{
  "arch": "unet",
  "model": "class-conditioned image flow-matching model",
  "dataset": "crops of objects in photos (Visual Genome)",
  "train_examples": 61751,
  "image_size": 32,
  "horizontal_flip": true,
  "conditioning": "class",
  "objective": "flow_matching",
  "cond_dim": 192,
  "targets": ["object"],
  "num_classes": 300,
  "cond_dropout": 0.2,
  "logit_normal_time": false,
  "norm": "groupnorm",
  "hidden_act": "silu",
  "weight_standardization": true,
  "widths": [64, 128, 192],
  "blocks_per_level": 3,
  "scale_shift_norm": false,
  "attention": true,
  "upsampling": "nearest_conv",
  "init": "trunc_normal_002",
  "residual_init": "scaled_by_depth",
  "optimizer": "muon",
  "muon_scale": "original",
  "learning_rate": 0.04,
  "momentum": 0.95,
  "nesterov": false,
  "orthogonalizer": "newton_schulz_5",
  "adamw_lr_other_params": 0.0012,
  "max_grad_norm": 5.0,
  "adaptive_grad_clip": 0.02,
  "max_steps": 8500,
  "batch_size": 128,
  "epochs": 17.6,
  "lr_schedule": "wsd",
  "decay_fraction": 0.3,
  "final_lr_fraction": 0.05,
  "warmup_steps": 250,
  "weight_decay": 0.005,
  "adamw_weight_decay_other_params": 0.05
}
Rows from block 3, named by matrix and row number. Rows with one number belong to one channel. Each number is 128 + 32 x the weight over its row's rms, rounded and kept within 0 to 255. All counts start at 0. Numbers have three digits each. After the name is the row's rms in percent of the matrix's.
# convs0: first 3x3 conv (model.enc.1.0.convs.0.weight, 128x128x3x3, standardized in use), inputs 0-18, a 3x3 kernel for each
# convs1: second 3x3 conv (model.enc.1.0.convs.1.weight, 128x128x3x3, standardized in use, transposed), outputs 0-18, a 3x3 kernel for each
convs0.82 096:128121082173136181096140152095128142107163128087115169109097106085093086118113087087153113145146105134123127047069126117114113071110127133133097104125091146118086130146127105130106110089103118128162090156128143101120107163134132133151079114133080104106123122120146130114141129107121085062069119107163133128107154134132097131176157130118140142161125179106137087235162118138149160125161133135136146155122168134116144118091116078128094165119061134139128177132149123092108094143119171065129107138178100106133107093050
convs1.82 092:168122112161157155161122125002136080115175102117125169117103132114139105115109124130147125131131131117091115121135117141093081177125162097140088073115105084094091132093154138186147154078160149186146166153186188147127107109065160123133148097144138080123111073139096130129155168131184154153140151186058121087075108125131133128146130159124130105107154175111055129124135134097112125185120193082164060110088056156140148111164149111154147168053117109114134088083085123123126137082056118105127137142145149185149126139126
convs0.83 105:160182144173178105128125130121144111087144112106144177204148209111165185091205179074136162161130109146107138149117071112116173109129133125144100169068072075042138113091126134131156105118133134121128130156134119104124148155124099132090122157141129136119147138094115136100100122147084055103140053097168127078067114109157126121152121119209119159142182144170127139157137139157179103155135102087071114129158123165163157101161147132137170182106098133095136114110151186111130131148092078093088114132094149130097137127119
convs1.83 104:141123121139161145088135111160190142149078108108123091115096111119068116100086071126151143122110132137130169086130105094094093109084103101098135184113106086118117151138093066108120064178044136155176171173153146143089116182127179185170074154148108163121140116136139110150144124164136128125139151114145075094128132141119047112149109094136108182111111080194126121075116084078204178153064059115121098076168111145131134057098117090083114072097124113114108154130100170201185109130140139161179167122157098128145120118078
convs0.84 102:174117152149151181112179123151134117102141167123165116120132079152106139134024124125127099118117170101197126126129169122138081154120102124117067136124107149142166137148133128161135140101125154155183177150130145129161129103180083154181154155145180140128163173135182136141147092134112081103132105102093072105128121103165138065186177153104124142148127110068146091107149171113125091186160115179182196166183094149156143150170151153128133181125150176144219049095109130140085098128174143132178181165091196090173090180127
convs1.84 074:165145123166172133179132193071144186170202123067156140081150136107132092127112132165100114123096110138116131186152171117156120142129144068073077120098106143103115121158066162110131146086141146122095101115111152103120160126145121148099105089161162110177135136117110121110161098124112129154118168192134094111157133147165109110146146135119120169191148149102084139074109150066086077116099131119149122168126106139133094162137086132142158208107131154135154070129172082150101114099158162100177097140133120177166125152142
convs0.85 109:162149071139116129157164102147121109142102156143120089043157115137185113166128130101170130072103126169154080063117072108196147150089086060099137100134085076123072110111100146149154143131121077146112105125105105116100125079146167115118119117166096118088176152125144153159113130163143099123163158107119164143130193151106143140126081118148132183163153158120127119085171122176136119121194155124155099159115100085131157114104099121114074088126208096102112159177132076228093190175150181139128158157101142182075203120104
convs1.85 118:158126109202183150152156155114179124130108099119117112108100106102091106098130076163067098136108130128066131059189131129132147077063115143134127114146078085170086205109119081121142085110116060125111104139095091145142153138066141165125104167158109079117056088141116109144119093108082087066072077069074105108098130126123167096126131128104155140105124154114177111083161119103121064129136138087088142075147160112123195084050097126104113154114118155170103128117127104145115091122121115115120143155123156104157112119155
convs0.86 105:112086135113103136103147113128094102134092163109130143160121084079167125087160051120149161149142144118160121166096101082155132110126137115060097091158163159110173099128118123116120101127134156156173134127128123123156169103129166072083090151129084122111104118159107091104100129081116115050087076097101128085117143060184120111097126126083128106156253134166134157078132089139196107107086113121165167148127123134128138172125141129144113180158159188153168105147133183105126104097087071131099161187153120046087084094055
convs1.86 105:140144083094076115155109153121125153111119146084131113141117086092117110128079106144105133165094150136134105159143168095100096087096144111082091132142088121100118180128070126126141092124156123141114103122112106159147183131144183154110117144105160149110035130182132152169202166143148124158100145136150167119129119133140097094148128153107159118157104087172135126119118104089147135133171107107153174111075111122105168135122109128110142168129157175140165129173121163129143149122143119201132199182184181160132213209131
convs0.87 099:087101162170097110133170147130101095137124151152166135090144171129098101112190140169069185101088111059113114115151075111111142164137079121066107110144178131183150135132128125141143141114119158127158152148166140135163107118119120135136077155175133121134117155136150115161081140090119174091173128104052154110139157098155166111096082105108121212123129207103151164131141117202167114103086113093117125182092099148102118144132145107130124145125119115056192145131144099154142078176134136074088129094143121163118155212132
convs1.87 090:068082129085142128127192174079175205151191168168196185122133122100130089081083083112119115107145124100106128170105098138136126090102134158124165139115140124152173233143084096025145075134113081138116095143117106112128140093109161077125093118151100063128040083068048126062134136084172148096125144126122104108131085111135096096098130124147140106081140103164086100080098075135195133086084061144113117131135079143130183077104145134148152117115138158145083120096115173169109168137177165063113120157105174165099170151138
convs0.88 102:132121102158103087182139114081137117102105115063098096105137152086146144039115120131129100094093069117143087089140167071103085055097130122061136141170133125068170121100128123089128119134133096128167127134139091152126102132099122060122075144118124098137113138128099094143080077071120074073104092105134115123171149109102071115080096125117077080173148148168106109183133112187100062123128121164115065076116106142156133119084127100125092110105123109103102047117084152155123171129190106118059114108092129097172117148138
convs1.88 101:114107079148139145154175148135186152153153179149118149170156113108091108101091104157122104133128157127128135094102127117120119078103095079103112120096104121148122101132098128113033155063138081098084083164164108130149142137164123201152092148145124110077162102050084033034130165096139151107143143189107155094129116141138108105124087109146139141171115108163155081124161100098132142103149136128088111092140077147087103080109110123106128175148173140100115203091155149144135086114143084136131155152129067097121121076097
convs0.89 101:132167134153110156146149112095092092115112071118105104131089091131134121099108109165104120130115181097101136130153110153117106084098096167084054109143124094087049145116136134104119116077097142152099146122126123095113125125147125119135096085149132137109107112066150152104121149159123132117127088125147089049132096079107165121120113103140117165082245106090110031091078060125099102085122070132117062100127102123119138110151140142083129156095153074095120149090063102154094090050161154130147149142186075134152144073200
convs1.89 114:121191109128151104116137086133210083139190148074160094087098089136135139057125115146106161096161114111155156061109114061067130132112151123095108115160087122116072193145149138114122151115048163112106101135146127123154169132083190149167156140152152115141088120113188136128138136070117105096074116124146106140127147110112148113146134125143143106110098143156125130085182176151155123146095123190103121158128111121112159146154147146144155087150099094181089112108129107129096085116163114108125183212128122111114155188121
convs0.90 094:142144110138168136106088125124168073175172072118133119193121090148071111112111097106146131155130137145109132162085084125070103141138142148116095078122079127114127130132130106119133126130144106093136114158136129116133109144088138141130089081132074148132134140142116122124144154118135121106083117156122109149105133157149144107124157252165152108133104158167130134187084163188069151123153118157126075076131166100127105136100108105096141145095094185192085039140092121094080176065159184127142182192135147177188153205173
convs1.90 116:143183106169166129121188091099162068154123079132083038077109092085085142137145075110143119117135112062130150132107117118149131140131147129142120125091113158135088068069113043093174148088215140071176173172132231149153112116132112101067159088180138111135155099079165118108111125159101113072162130074115129131114160145156105158117150131083150127121125107103114080079153146046141105063115111147055105165145143132083146140119097079151147146159184128170135129164086142082135137086116139087163157071118117184099078134185
convs0.91 103:075103093128110095104156108118149119114124086080121160122145121190126194106131165092101065095104099117141176173116074142058081081132171133101087155103161107080156128098094126120089134123117118108164116147154145118116135142090202204093111111110127083152124127130121147146160096114082058035103115098171042122113087150113126194136087165107157154064149254149111166151125067185128117122070075133118117104135155109128125132143093121104070082110158120193125120127154116110139054100139082120098134158092077135132155189100
convs1.91 102:158127147126169121138133117112138035134138092161082127123142122064138130071099112120119130101091151082130137096131127103110096122163090089117128157120128110114160150111154199130002134138051133197196164152147199155126124113087137106076126064121149147073172146098137163189162153094150110118114128092152132135116164136120120109109136162134138118137072138151161137199172112134125156113057126168080118109031138132082122167126194064086191035131085140143139172106076124153157161119093107122146195168083074090130101104094
convs0.92 096:104123138140103177134181134166088090153143141146094150081150115110070174191111101158125114113120180116157145145075148123175113169097123124154151105151092140146039119106113145133119137137140137120156130118134129100138079086159170078146157143181107125131122132131151109130112078105135131075125124152140124099152136111172142118130093190236108194210115167116106126129166150177130116139105119159164124100139136135122139145110148147155143175145116146110127111143099069147187175138095147085149164150095145117145196089065
convs1.92 106:118146102184160146128172136093109113087162077102163063160112138101108131128082072162120100163152151148129139060071129116111122104065053146149122159122116122107122100097069193135100143134114065126109143181115081133184135074102125190114110130133190124100133139116163131135131146067109117120081083168143108111155092119156118152140142140156123130133143143186211162115129121154094163077088119087085128083119092112083131144115094096160121124109102165188136175112132139094085108060141162093146096190147195205095182158126
convs0.93 102:133170128221227240152138133173168150152182133111181155151133171128155075103219160148109101135161173144145124108134119090196092110154169109162139187156126161173136156129159145134130137149128112146162115158126126164160134185147177193121119161162111115109129157134164114154135185107130154084133181122075136024135136082122172126188107107214204133094126157162173117166120144149111171118192143119196118106154144109134131134144130117145150170142192218118191126072120145144044150112141093050081132154131089109130124074157
convs1.93 076:174141111151114069114129131101103098075162130152150162128141142122135123167151152156185144103151148117132154094126090123124127163125142154151159121111125158135144093151170121187104158231154108161117133102165123155145094101120106098156081099098104151147162122172142123153104190169148181169119178132150143154119139152123115160137146123155126152152167130124193132133209168173151166148168187133141146162133125142124150107143146107147178118097134072146115076132089116099145100113113128132105143126108150136128143097080
convs0.94 085:190160129179179154156124122112092076105102089126116109100126168109080077092109112118109126120110113114094119115085061110074087110120102106128144078134108134120193125126133126143140106143125113137136128128132113169127131079123114146099115158091100124098115119148131104113097106060151121137109094194062111096092093116064120082159240193171170182100159052176157067156165110194143133125133096103097119138090148105093121098113085102138117159125160124090073149114177077103129062149102120154121083156114146124061124172114
convs1.94 105:098100136187168165123157186181143090196115165162157103133103116159119082125131090142177132170180162179136164082109068083117168102107172091084088131072039122093091141088080144091082116181139138155202132168208133177141075146097130116123089159086145145171185148102118131134137139116162172120151149124109094122145161153132141109129175174183164132170128153194154183184134096115127169119096202138124152165124147175105075099098138168157145079132126084128113101103118139123127093122121049098158113140152098165133105135065
convs0.95 095:098126109142089104130134197137126108129126109189113114220137167192070133173151180138125136130081128078098161129086121144110124126096157140101103097142135119205124102100125109129137140145131122146145167173166151154144149108121118122155145101157133143122104143120136117131089075127097125081096118093104097152122148162115117097116068167151150092126190161133159130093101050079139115120107117114138175104124078165148127150128120138111143134105129129103140105093043131141109036141123057088099098162146059168136122161045
convs1.95 103:111160127141171134126141108090145088060136131108168120104128084077114115067158143154141175086139143125135161132094114124094115063108123085134110142156116077115118091036068161084118071165109118142104133098087153154126139107116150110080095076106162169152133086151098123106179131176151127165204155135174155159127129143133146117103139109122112097123080133134157139124135179111121146104096113180071134073112124112155148082107107106142134164142131117122124105110128142117156087091153124081124121153156132101130134152083
convs0.96 100:148171131070114130151076090138172106129163137154129156100105071157131198158070167163183138167106171099100126180112125146167134156143158194139220255147176196088175144136133141133132119146141112152137153154140116142130134163114143169162141094164137163126140149094129104125154138079165092176128128147137128130145110142110093126121067137101102118075146129167121125088104153089102137151174180138162132137127136116155179154161153143163142136201199175090140079098092151110136170138073148085142174141104156152164162127067
convs1.96 126:142197116162147171109121100124094181098194101170172252083144112176154165164139128111119082106095111129097097155119174145139160081142100157125083143153102150111114168161126159141153133113132143160134103084084112115113171141151091105123142159101123112122179067147116160033113075133125159187099092115176204184122205097117148156125139100151190130159140107104106196107180169126089106124130112089077071164129135149148156121083152076134138131125059172161115179153121095130135142139154152140078155136079112115149136188196
convs0.97 095:122156103141109117105098151143104147145143123114136118122156134146149133103115151132137112119080103102123091154155107134142220113142089135106171204159116080064141130121116097139128144137122131124096141140104131123116133138122137135139177123180135142097152143144153141130185120162193224192149145140139182109141186153116112169190139118077074082165123096082146133106096146091097169173156096135172156171117127109148156157143089089135110124124080140050148132128094154191117172123187141158150104122121150136083120084126
convs1.97 086:147105116058080144095146124146160140138156147108105050139161151159202155106096138119100125158147131184112049129122082135143121139104133118114154212141163201182083156188096137156127007145040140128168100155139146143146125109068153146142141090078086153171134072156130073073120104087156149130203142160131135150144070104106091097142122128143154131150148132114122131203098124153078154131138122128131092176146149122140163158100139103129150166139175112120090142147093143102086104143106101085081158097100122088067132153135
convs0.98 096:078100122121109098097125123133163117101102133117162140099111083099172094069126069104139083119102133077081166148078100084192104110070144171146123122185134150180234116113148098145122123133128113109109124114125119125118148118166079082144142098114109128128102147130125128126145221105059175109124122123168112116099172145129188119079064026162124080054226091106083059093118124100142153123091121120124144096162153136143120111092138112119110124123072173111137099130150159110106122154141123133136171198100191076109139143114
convs1.98 083:137100093108102122112094175068025137080091044073025067130127096149142132147145120167097114107137151170127161179190164104091138161126134140135146127177121153135151108145128114049196110110096157102094136114163107144111184057137135128097137150150111153059167151119147131119146069088085102131134131080169116173147145135099123132101111088100124124141092199128153110090081099149125121095146166086146125166206188127101079149124135119089144118141143133115107077161129133184102102088149127104118104150097132162137105099111
convs0.99 093:091125102094125145128107054149165105151194159100167165150103136100175200119190142128144146118143120134142120128130141123104065108054094216160121140215089145240120145123130138121137127104139158103098114118090115105113141237137175114126100173092098099104156125106127132098163117098107124181100100114116094126101104135109146103072115071137129131176061157079151084094126104133089087117150127131120144124139122188118120116145125078163142064154153134064080162138132205120058081110068098119004134188069108089069065134093
convs1.99 074:088117105105158106114074087139088065156141178152096114131143127092109097128167129088112124105123110111112156121121138129156182171139167158138159172095104128136127144183220088132133157116106166191174188170161122164145091118069099096109115100153200130155112099214197100188108171145156125119178151147138163094119154141081152126143126114192149126090169089154106110138150111132104085121210131084109105131129035081100122096148135086078121121125118133116140150136153106118092094141128099092115134157143169185093131146075
convs0.100 106:146117117096165077122116120061154179067114132123140101074115148175143160143100113123116163132091116105137123139159148111179135175132192092194110085156130157193066109150116103130116113132148098141112134156089115111127115139145118169132151125068106138106109091110131121145098158184158176105108149174124120163087147144188134143087182161140131177105146193068166093128095204075103130070173162121114162173130126112160128134127078156139085088096214125129143142192107123220187105181107156183078094152105065091145146162209
convs1.100 095:127146133098114115031073136062087075022106162157159192131127097141158124176166109151148123131085119167142125130173142074175117126139144182122112154129149122151156125112201134164215109149159120133132105152107124104080100183109126104093139091127122135138130166144119111064179137117149114112117088071151152183146147122155148153147142105138126126148105120113188181128127166120132126152122149093169136084136110081083118069125127076124109106122062135130103086154103151176145141185118087127122083121082067124111084134136
convs0.101 114:123114083142133111099122209126086091127103136090129144204173124154200155103113097103088167135126125099097124144145100120119088115165090098194167118107129089112093128142148139125108118138125113106114127146101120103123148110104097098165214182147119104108135157124157152180162172152128069093070105162075130101121136085155131102172186122106138061086094129168163112091125114140189147161123084086141136143141171158147128136120105164092107122088106068096096092102172145134130068141090187186117108068141062095093067196114
convs1.101 138:083086096105079075164137165094148180148144097127163183097109134126127121119129102129118101118085117125109129135193168130105115120111149166170087098136129100124046147114209142146148140138166136136141124148116146157106130118058148177102133144151099094083124136162040121118153154140135123104161107099175145130108178177130139115107112142118152158104145130091156212157154157116114093151163167122134067162136075116098125106119113145092129075119123134099124096178131103141130125152178134125141104038060169092145118096091
convs0.102 105:154183142108139115068093185115167119096100119092084156104078128059065215126099139125062120170122146125152149165168111146148191134175103146144179125154228126208164120121121105114128120073117100087099128123100118098141147160116108155183089140137123141132168129107205149134129162122167125157155135155116134138183168181100103067103186145107128231058123120088123182082151108062135074146188114111116157143062130127137111111131127118125132110148122159179166118123167122123124078144141025132104105193166063139136112146128
convs1.102 079:131138093010091061099027046114141129068005120134088054148130111153177145099139112137155176101114136144153145191120165088153126207173162165095137130140148134134106126182128077155164172115125125148185040129147141119078085146152126098145106119140053116038091135099137161099165120104117084138087106097096104109108117103162187208155109112109156151105104118136122170158122145174156146125111062063107100094149115079062076100103118124088138072139079102117101145112173161162158092156125125119125087011139093149134149085124
convs0.103 095:132116127112108126112113177155089170089112150141092123187200141131088166181184137142098139107127172130078153119129230176148128176088109202142255087083198129144188138145106098129110119154110130149107098106128118125134123092173207111134164129124125107107121145130119169127095160226123144154078181178098193128127172179123148132117173074097183086070206097095046181194102134113080137108116146153117104159161137135173131132151112154116133187174085049125131126118069120086139142120151167164156143015133072080124169104124
convs1.103 096:124111156156170153160098159143152150121107124139194105121162141163152149188187194153107111115155093180133131162119138161156166128138125140147131123137116149098130116153081119145207149105122127112144158131154110135107155131116141050111096139127185055189139132158083078175130095159145117181089166116102102137092159147081127180113119089114159112097097104135128159123104145137107127132140093084103111140074083089133135137132137147098138127156148081095127140129207196134109144156146093185144133075115094110077065114178
convs0.104 096:147166122125143127081080127137112087151129103101098138089167144133165109118157128158178141132132127158112119145125216140183130132195107210234075195128134137205177138123140135118123138125125115111107112115131106110086175118146146172110162133139143110089127114082132110086143168124129171210150152228116114113144121088118149124139163116162074033017114066174115149118171139140154137147111151141130112127120138099123139115093134093149146182128118134059117071110168094139129147118026155140074156082069125127101122123115
convs1.104 106:097098152147178077152131125176100100146136184127135161136141112166120133168149116133135102117172133160148079053093059174120115187119099119148100134096062132139114120096079116118058138182107108101178126094142109147150143169154109116133102179049126157105105075078189129099141158099181197138182194159033080157069098082099100109134112116155127121161163151065079090083048140148112110068109193085073067167060020137128130119145173104146127119171127120162137120116075130142112164131094081100113138118110072156047130093101
convs0.105 103:119137151116180141136160105120135123137121156165128112050150100096161079099197171142132123092091120098103119099076089138152162145181111111147098168162162109064106115132104110096114124132144116128104117098134139143104145113133147197163227176166110134127176111157122090121057171104124160168141101120160183110152164109105080108145142075170153126078152127173144108090155187124189197152117158165130136154121120103116128130148122100101059165153138184111117107104075133099136122126123127070113150145106098076010109044104
convs1.105 063:103132179066164139096099117119142139195159164131112152135132124157150154121118111124150125118143134099098128168169151152186158155147108193160137172172165125131107105133148117134092063083082170122142089129152147201113127104135127155124112122089156107125081119052127125129172146080185189141107140077138131122093098102129109137132117116137075116185147136080137104068138149066085117101064100153130133105185233127148133160180107129140106070085121089136143090104155091126102099085111094142147104233101130085079104158164
convs0.106 112:050108120123143089126099117130117135118105071102133167132115243123125199142162151130102115100057098174042135143192152051061159098190134120130185156105158172161131133154135134109136127165113125115153104117152129143117132130099081157092135142191151117109119097103148150093187190147071140109104125113130158147104111134137139139196153122128141101185130141131094143056125111101105116120126167112088122122167146128105130088117150133176142210131136155084131127181188076132114096115154127115167145100128142135117150139185
convs1.106 112:124099153070183139158202142167129139114154091168128085071113107126138119085107177167103118173142112159123111139120097171175194114106111106137164145144155133132146151087150145142145177151180103172137161168120146113126138126140143121138065158117144129140192127112111167134156104138183147142166124093114151163117153115100152159133104097130147145131113169178176188177091122121117137164149163161148144155138186121142153159094136119128174113163121061157172053128125119164132181133105067148115087147162128150135196190157
convs0.107 105:112106077144124129134179137137135124133117112114179120125113166190105158077091090122092118094134211144161130151079079183145169121112122146167116140173063102135086124125141117119143163145132128130161160148139115125130136136101147133136105118080132157164122114117137112104111080070145119113095078112136121213162124104102082168119084106108224130152233141093097160140165129192123116126119118145117115086134126106110095132129138118092129117136117156093097119136065109130096182091234183113128059140110053101173117089107
convs1.107 090:067138187126095107116155097135108147115058088132111106154138130156114130129107134144163157135128148074143125170139161142152152108086126183177157125182167123151097202187159135164123076155085143133150130133103164103099136116130109122148073145106127186146102114115160178149156118150165102127107064083098099048111086140135101099131144135152106123143118132137082111094156110091117145113112087128156155156100124067161196152173096071097148120169177154168114161100174113120112145115107144112175054129071092082088144155059
convs0.108 116:057047124081139108144068131118138149086120109118134145078144164034081110052167198083158180128128130131162112146127118113107121186135171141178124210083154125149183137133133145107113163146101140132114118129148128113136151120209163129161125110143151144155156153171138133152109055113125069118155207137110136126166124144211138186165128118148047089128068163085126149121098137112125233099102170116131114112155151147171145170126129106123125107135186177157119162145074148104088163081119172107167104103160137120151061114142
convs1.108 146:155089040197167075087117077179199126138152142175118087082090109135104131172159145117126089095099093115111128154093135151153178138133073104142062223149109169128108141153163082096147128123193119110105168139159195152125153182090138169089098171059161117178140095148141134182204138110135121139140164118171107115175142116193156181165124113093158153109088126074096119143144149129138106133106115056141091159131127160117185126069135090091158140114113096144131066140130151152187174185147142160136131083078134072082166110137
convs0.109 103:105108142149165169152107161105102123142123083144130147139105044153162151122197151120146166135164151149129160052112114103099154096124154113111129170068106072127097130154102146143096135127130131095118101140147137135136156217126121085152082131141134085137111096123083126102093028164159089141122150230132167123149084174119156104130150123186130137199134150111083135097077104123101106109110120124125129130097152161153154139151181157140151111075122167133169161144171113152059107131202120129115156104149125139178168083165
convs1.109 073:162117021190153137134155166114152098114147221065130173124107097103078079136080111136156138150166149168140109108107129099143191128135141170192157117129158116138108136160125094129094128240191120098113059091127112156152133137131123078107141079099112115153104132138000065120121139144121093148160138098099135137136129161106063159137097144149124183100101093107108132171188144144075111119108153156124053091078077126143128153167121148121120111106132159140226139134118092090114119059110102070098079066067086105084073070102
convs0.110 107:111118138123059145068116181132145145119143121114152147139095113228157127182156134128133102133105151108109130116100182180120090167111152138055141166141196216148079117123143127146162140118142111121137143161156126126106125126176179088186088142189157132124171090125135136085109142211092168117129073189083153130146163136075125115096140136134119094126193138164144164107136154137054145111136121158090133126108132146153081144149118140155116188123200196142105128149103084118132213083157170134152120126122169121112081083132
convs1.110 102:119168151110150185144153109129140204141117158161104129134120126182143152170175107133132097136117084174126148146163174126140125120112116134171097116143159168101122066104175106035168111174134160140168152114107137106128132117139116114097162127098173116139113152116179129104119104121121101102115143160174154152102139117156167136144107153072138138137099107144049133102083075149089122135128103097141083107079160153177147128149133090107143176127134169116139078085107128172137152173145109207143155168158144159127138109176
convs0.111 095:109158184143168104153119154143189181162142144140134105070112139122124208082171113136134156161147124117104134110119098140132145154126244128099182194127165132082119136121136135164131137148175120156129115120111087093124130178201149181119136183164118138157132154146115118125133139157066174190098142238115170163096157185084154139131155121179118088101109178132146166123075078128143167138155148146131152138122116175115188122164157128141158168128164154091046168096096146133171159183105158190136136175149166158099139120116
convs1.111 097:144192165122143119132104094175155166157134138153157157159147112155134137156120115129146181101130145127139135163156159203180168117142164165122085143167135128129095024160145029203198128131127160134110079086126143176152130149137146137179080112107093119132091125187153146180151097096170131079180156093148168203091113165086101160099148127130125104160172138119064165131141114139029102177127149120097123208132093145117180175132139127172170161080139137142190151127190146160152129120130139124155136136109125182169133131099
convs0.112 094:063151164091164119138151125098127164119137157130132150112156091127221198134153187134149136124154143136134120136080140162145169118152164064176113000117207062196148110114139114109123112145130088144135112126134108114138052149151091229169087169125113124116138135136102133117124122187132067170161096091125129135105133130121120111118082169141110138074131093113119128145147172139061155126167124142127098101119079129134152121147124143119148127167116107121143124105104077149122080153112117150155066178081135117060128104092
convs1.112 103:138154132120194144155116132162167130161183201058224160122101072109087117113097106164103141134118175126151114080122110087128126110139109185149150122090105138140125121228154095169136061154130184172178146100086189095118127094125152094144159164162106142097102104093124105149147142136163166120148127097097059115128091120111157155176087107161125153153145110190186133184191172116129145200137163168134114168116102111141156079169120138172146123094120147150146170134116187102116140117142117100141148136145105166134165181191
convs0.113 094:087093140088118169068107065174100117123117129173147106224154100101133119060106237149154139089055143099093128160145164157145132102126070174223109106063148095255199098128113129120102123105095127116098108138124094124123140212131019128135098119109109130116115090090120148161091145132102128136172192182109171158111131117121103113132097146124188110094098092107131106139108172092047094147081101112150100126133135142122114101124131097154123170125092101080071138178089163187117113173137103113172117163079133104105157179095
convs1.113 084:085132156121148122124106117113168117050138102068055028155141150113126153157167156143143138150165153113120128108145122122121194178134193161109116177142147184190153065141138023065160083094020180137065083127137156127101162122110147155151124147089024119106122142111087128066112063116122103135158105128149142118146136149180170143168087091184146109128084084077127075132104143151157163119087131088161172172081176087169188139144123147160105130122099137133135189132089123148079163125134133104152095152134155121105050046129
convs0.114 099:147162163145175139136109132100134142156156115115124156212142189050083095172183132153190159101147112110141131174247188100096098106084124151139084162108106195108141146144157106137125147142135137164167104112119127102125145181169164099081159184152095099126182120088123177160247141238102133076178199221132103155105136147154116120173135134147098151069079110085128150167142120137121141081152096130167109180175139152141105137102084162123166133112140158169119098138141107138093111117095234109126087105165158151124193138191
convs1.114 079:142181151213073114140092142181108113186163109115139096114129139136134115180175159124124118122094125141147115149148126135129137190171135127161166126113123182132154110077117152123111114170136099146123128172125104097139158182143125134082165178138142106125146141142052132105205132075163203127123198127127141155132128094134117153130106108075161123141125074126131162125101086151095116149093154172104140114147096162134185129103223083163141130110105111073047092136131157146138135110113116138094106203181122100111069083105
convs0.115 094:083074069073124092069128137090092119096112124094147090099133119041154085078082070113108134075094084085177151150109143075139127176109088101156181097182150216166092096108133108107121119099085114129107128093099133098092121163123096156088062093198120107138128123074144146099171092179069152108139130083104150103160081099131066104119153088170118161052129118099107077068188078054101098113140153091124117124141089112114163114151095095125135105103080164150095125120149111208125140095152053096082071184109164087101122119128
convs1.115 064:109103111087071097079091137160079172071172184140093183148158110119112114118139095117118155148154187163138146131117101134142123183155119149153166136117163133131171140105128137137087122186151093153086136137115143101081129098111101155134128141165088096127144203155086161085121102064121082107100087098151172135173142147107145157115117140097103112090123162066166121057130112139144141108140073156161128160103096116130099134106098121072080106108110131173069137128150141169134112115108099086129000069136102132129136125027
convs0.116 093:045112100136102162089126099172190098124152131112161049078098143079164063087104142114147101102132091107163148185120087152178105135161135188214145125192133114239163124136148158115147127128158137125152127121155112138150119146111123158106087151114115098125115124117095135106142139128182124050149155132148099129090109149109130161092119171137090145110098128117165100101106085155105173148142067090101053164179108134146095115127137148124101134176095147122043135141121126122144103101103107177114096211080172097125099064122
convs1.116 076:089153186110141077101114095120080070063091130107156135145117141123129142125140121157135137148143130096149162097130152090089140105148123132177149144196111127142114102173115157171146119133144112146129065115169135091127071139173166092110126102140127105091077117089099161234137147086159140068101119113105067150133116137123129130163130119163142117112155151131154081145142135145157080103093112160157193160162106127072164066122147144080143202096171174131105145114140142137129110125165114127140115139058125158131170190150
convs0.117 098:125109145111117126090146141091158158108143148119146114150165153089182165062139164147139152137121075143107084201167136133209151099185147123197137089165218087141210121125137112137134124120149121106114118122115127141152158186185102125146118128189125171118110116149146122152138107100103143105083155141195127178135140114149150172090101177123175095108128186106172204126122132116082097080100099079178096085151140091153125136124165121166142086118097105176119094123098151165105132125089162144112118110030099113123114189124
convs1.117 094:092139168152125167187130157133146081133172120077148136146124146102136144161166165128094125138103125106130135124134137144120173134156113175158160156153144113212115090202107135122163111073140132095109146149092105104075141150173095126150127108177140110164090148145125170138125090080203137131181144110131104139161090136143103138177094116146129090155156068185146128172079194140177128071133127146182195140150138066099150077096186114127165155122143144139127180173096168131136165140177170142189143149098134201048126136121
convs0.118 106:147077190075081128151150131175133146127140132148162130167111133105056108151075163136144192154147122090154142230209177131091156094070101160114155175102156180123167130132108118099121120120078128114118116133123115101135145129162154162187093132174114119087177120102127118115154156176133141141098118163094144113127170091156108109147086101172105096118067141103121154098158166091094131135152123167110126144134130122159195100120123129130160153153166126145110168110118158100132068153141149067169144107166067130128135247209
convs1.118 083:173152128129151131134142097175112157145135116171086092100079086111103125148132144147129145134115120130147113144120138132135108127130138162128168134146134159138131162073141124139112131155153109116094140185140156137063116099115076117135120091118081099115117092081110128106206127129158147120112176103133146139131128141097109138150136137162131121108092056155152173177106176108096132192206135146156140134090079102134179137114157158163105075115099147109125111040111170128143126144138104123118100124210104093145129101127
convs0.119 101:114093157143090128125107130100083107078099095112090138166093174164070108102155193187103103115130078134080078117124139160126091126133117099107134144075118180188251106105099121125144096088137086161117103111108102142076131092171149160122133125091116126123077124137161140112106093131163156112142112195109143129127144096048188153094103194128077145087115106122115113102119070075091048120116120134138133139109103120088127145093100124091119164064092081118149163091132121139055144186082130115122132179090090179167139104146
convs1.119 070:105024131122087086118111166154112095138116107109083047125127110141129120095140148132102140159132139132093123115140122153153155161122129187110103115165125130179123152092120105139082108077091093084081090129070111170127139165092112111135156140057160097131098109121038074116142114115133145157150118113149102133146108078146153098106121100152149111116138138115082080140155146144172109117144128169144124158132171155108126124128168083117115146126098125111138111140140118129111172184132143148147151218088124133093114091080
convs0.120 100:105142166097156124105124115095134096099126120100118087099144153111152092158168074106111177146142161136133098140133150111097116131100157082156137145159093120148057127127122118094111117127107107133103092128111086115091095107146110092108164080145086147112108105129106093137159116138146096191118109146136117077085134113141115090109125087079120128061076128125255109133214087114185186121109130100119110096107143088147111129109111125133114106149109124147100090145117081094117133114088183077080097096083089105108089107051
convs1.120 093:117116120117158131133049083106133151095107143148108186138135119128115107143127124113146133099140146100105140116138119108153099186152095144111106123151105104155125158158139212181145156157121093107139093101067098094128069112104096131127088164165075110119104131183080130184107109077137101061089135121101127143137124127119119127150107139123119136117099078102216150154155162130203210121172174132172142070145135083153122137148137136126142098064156117083128116084141109170100081143081084180106111232123104134182152076114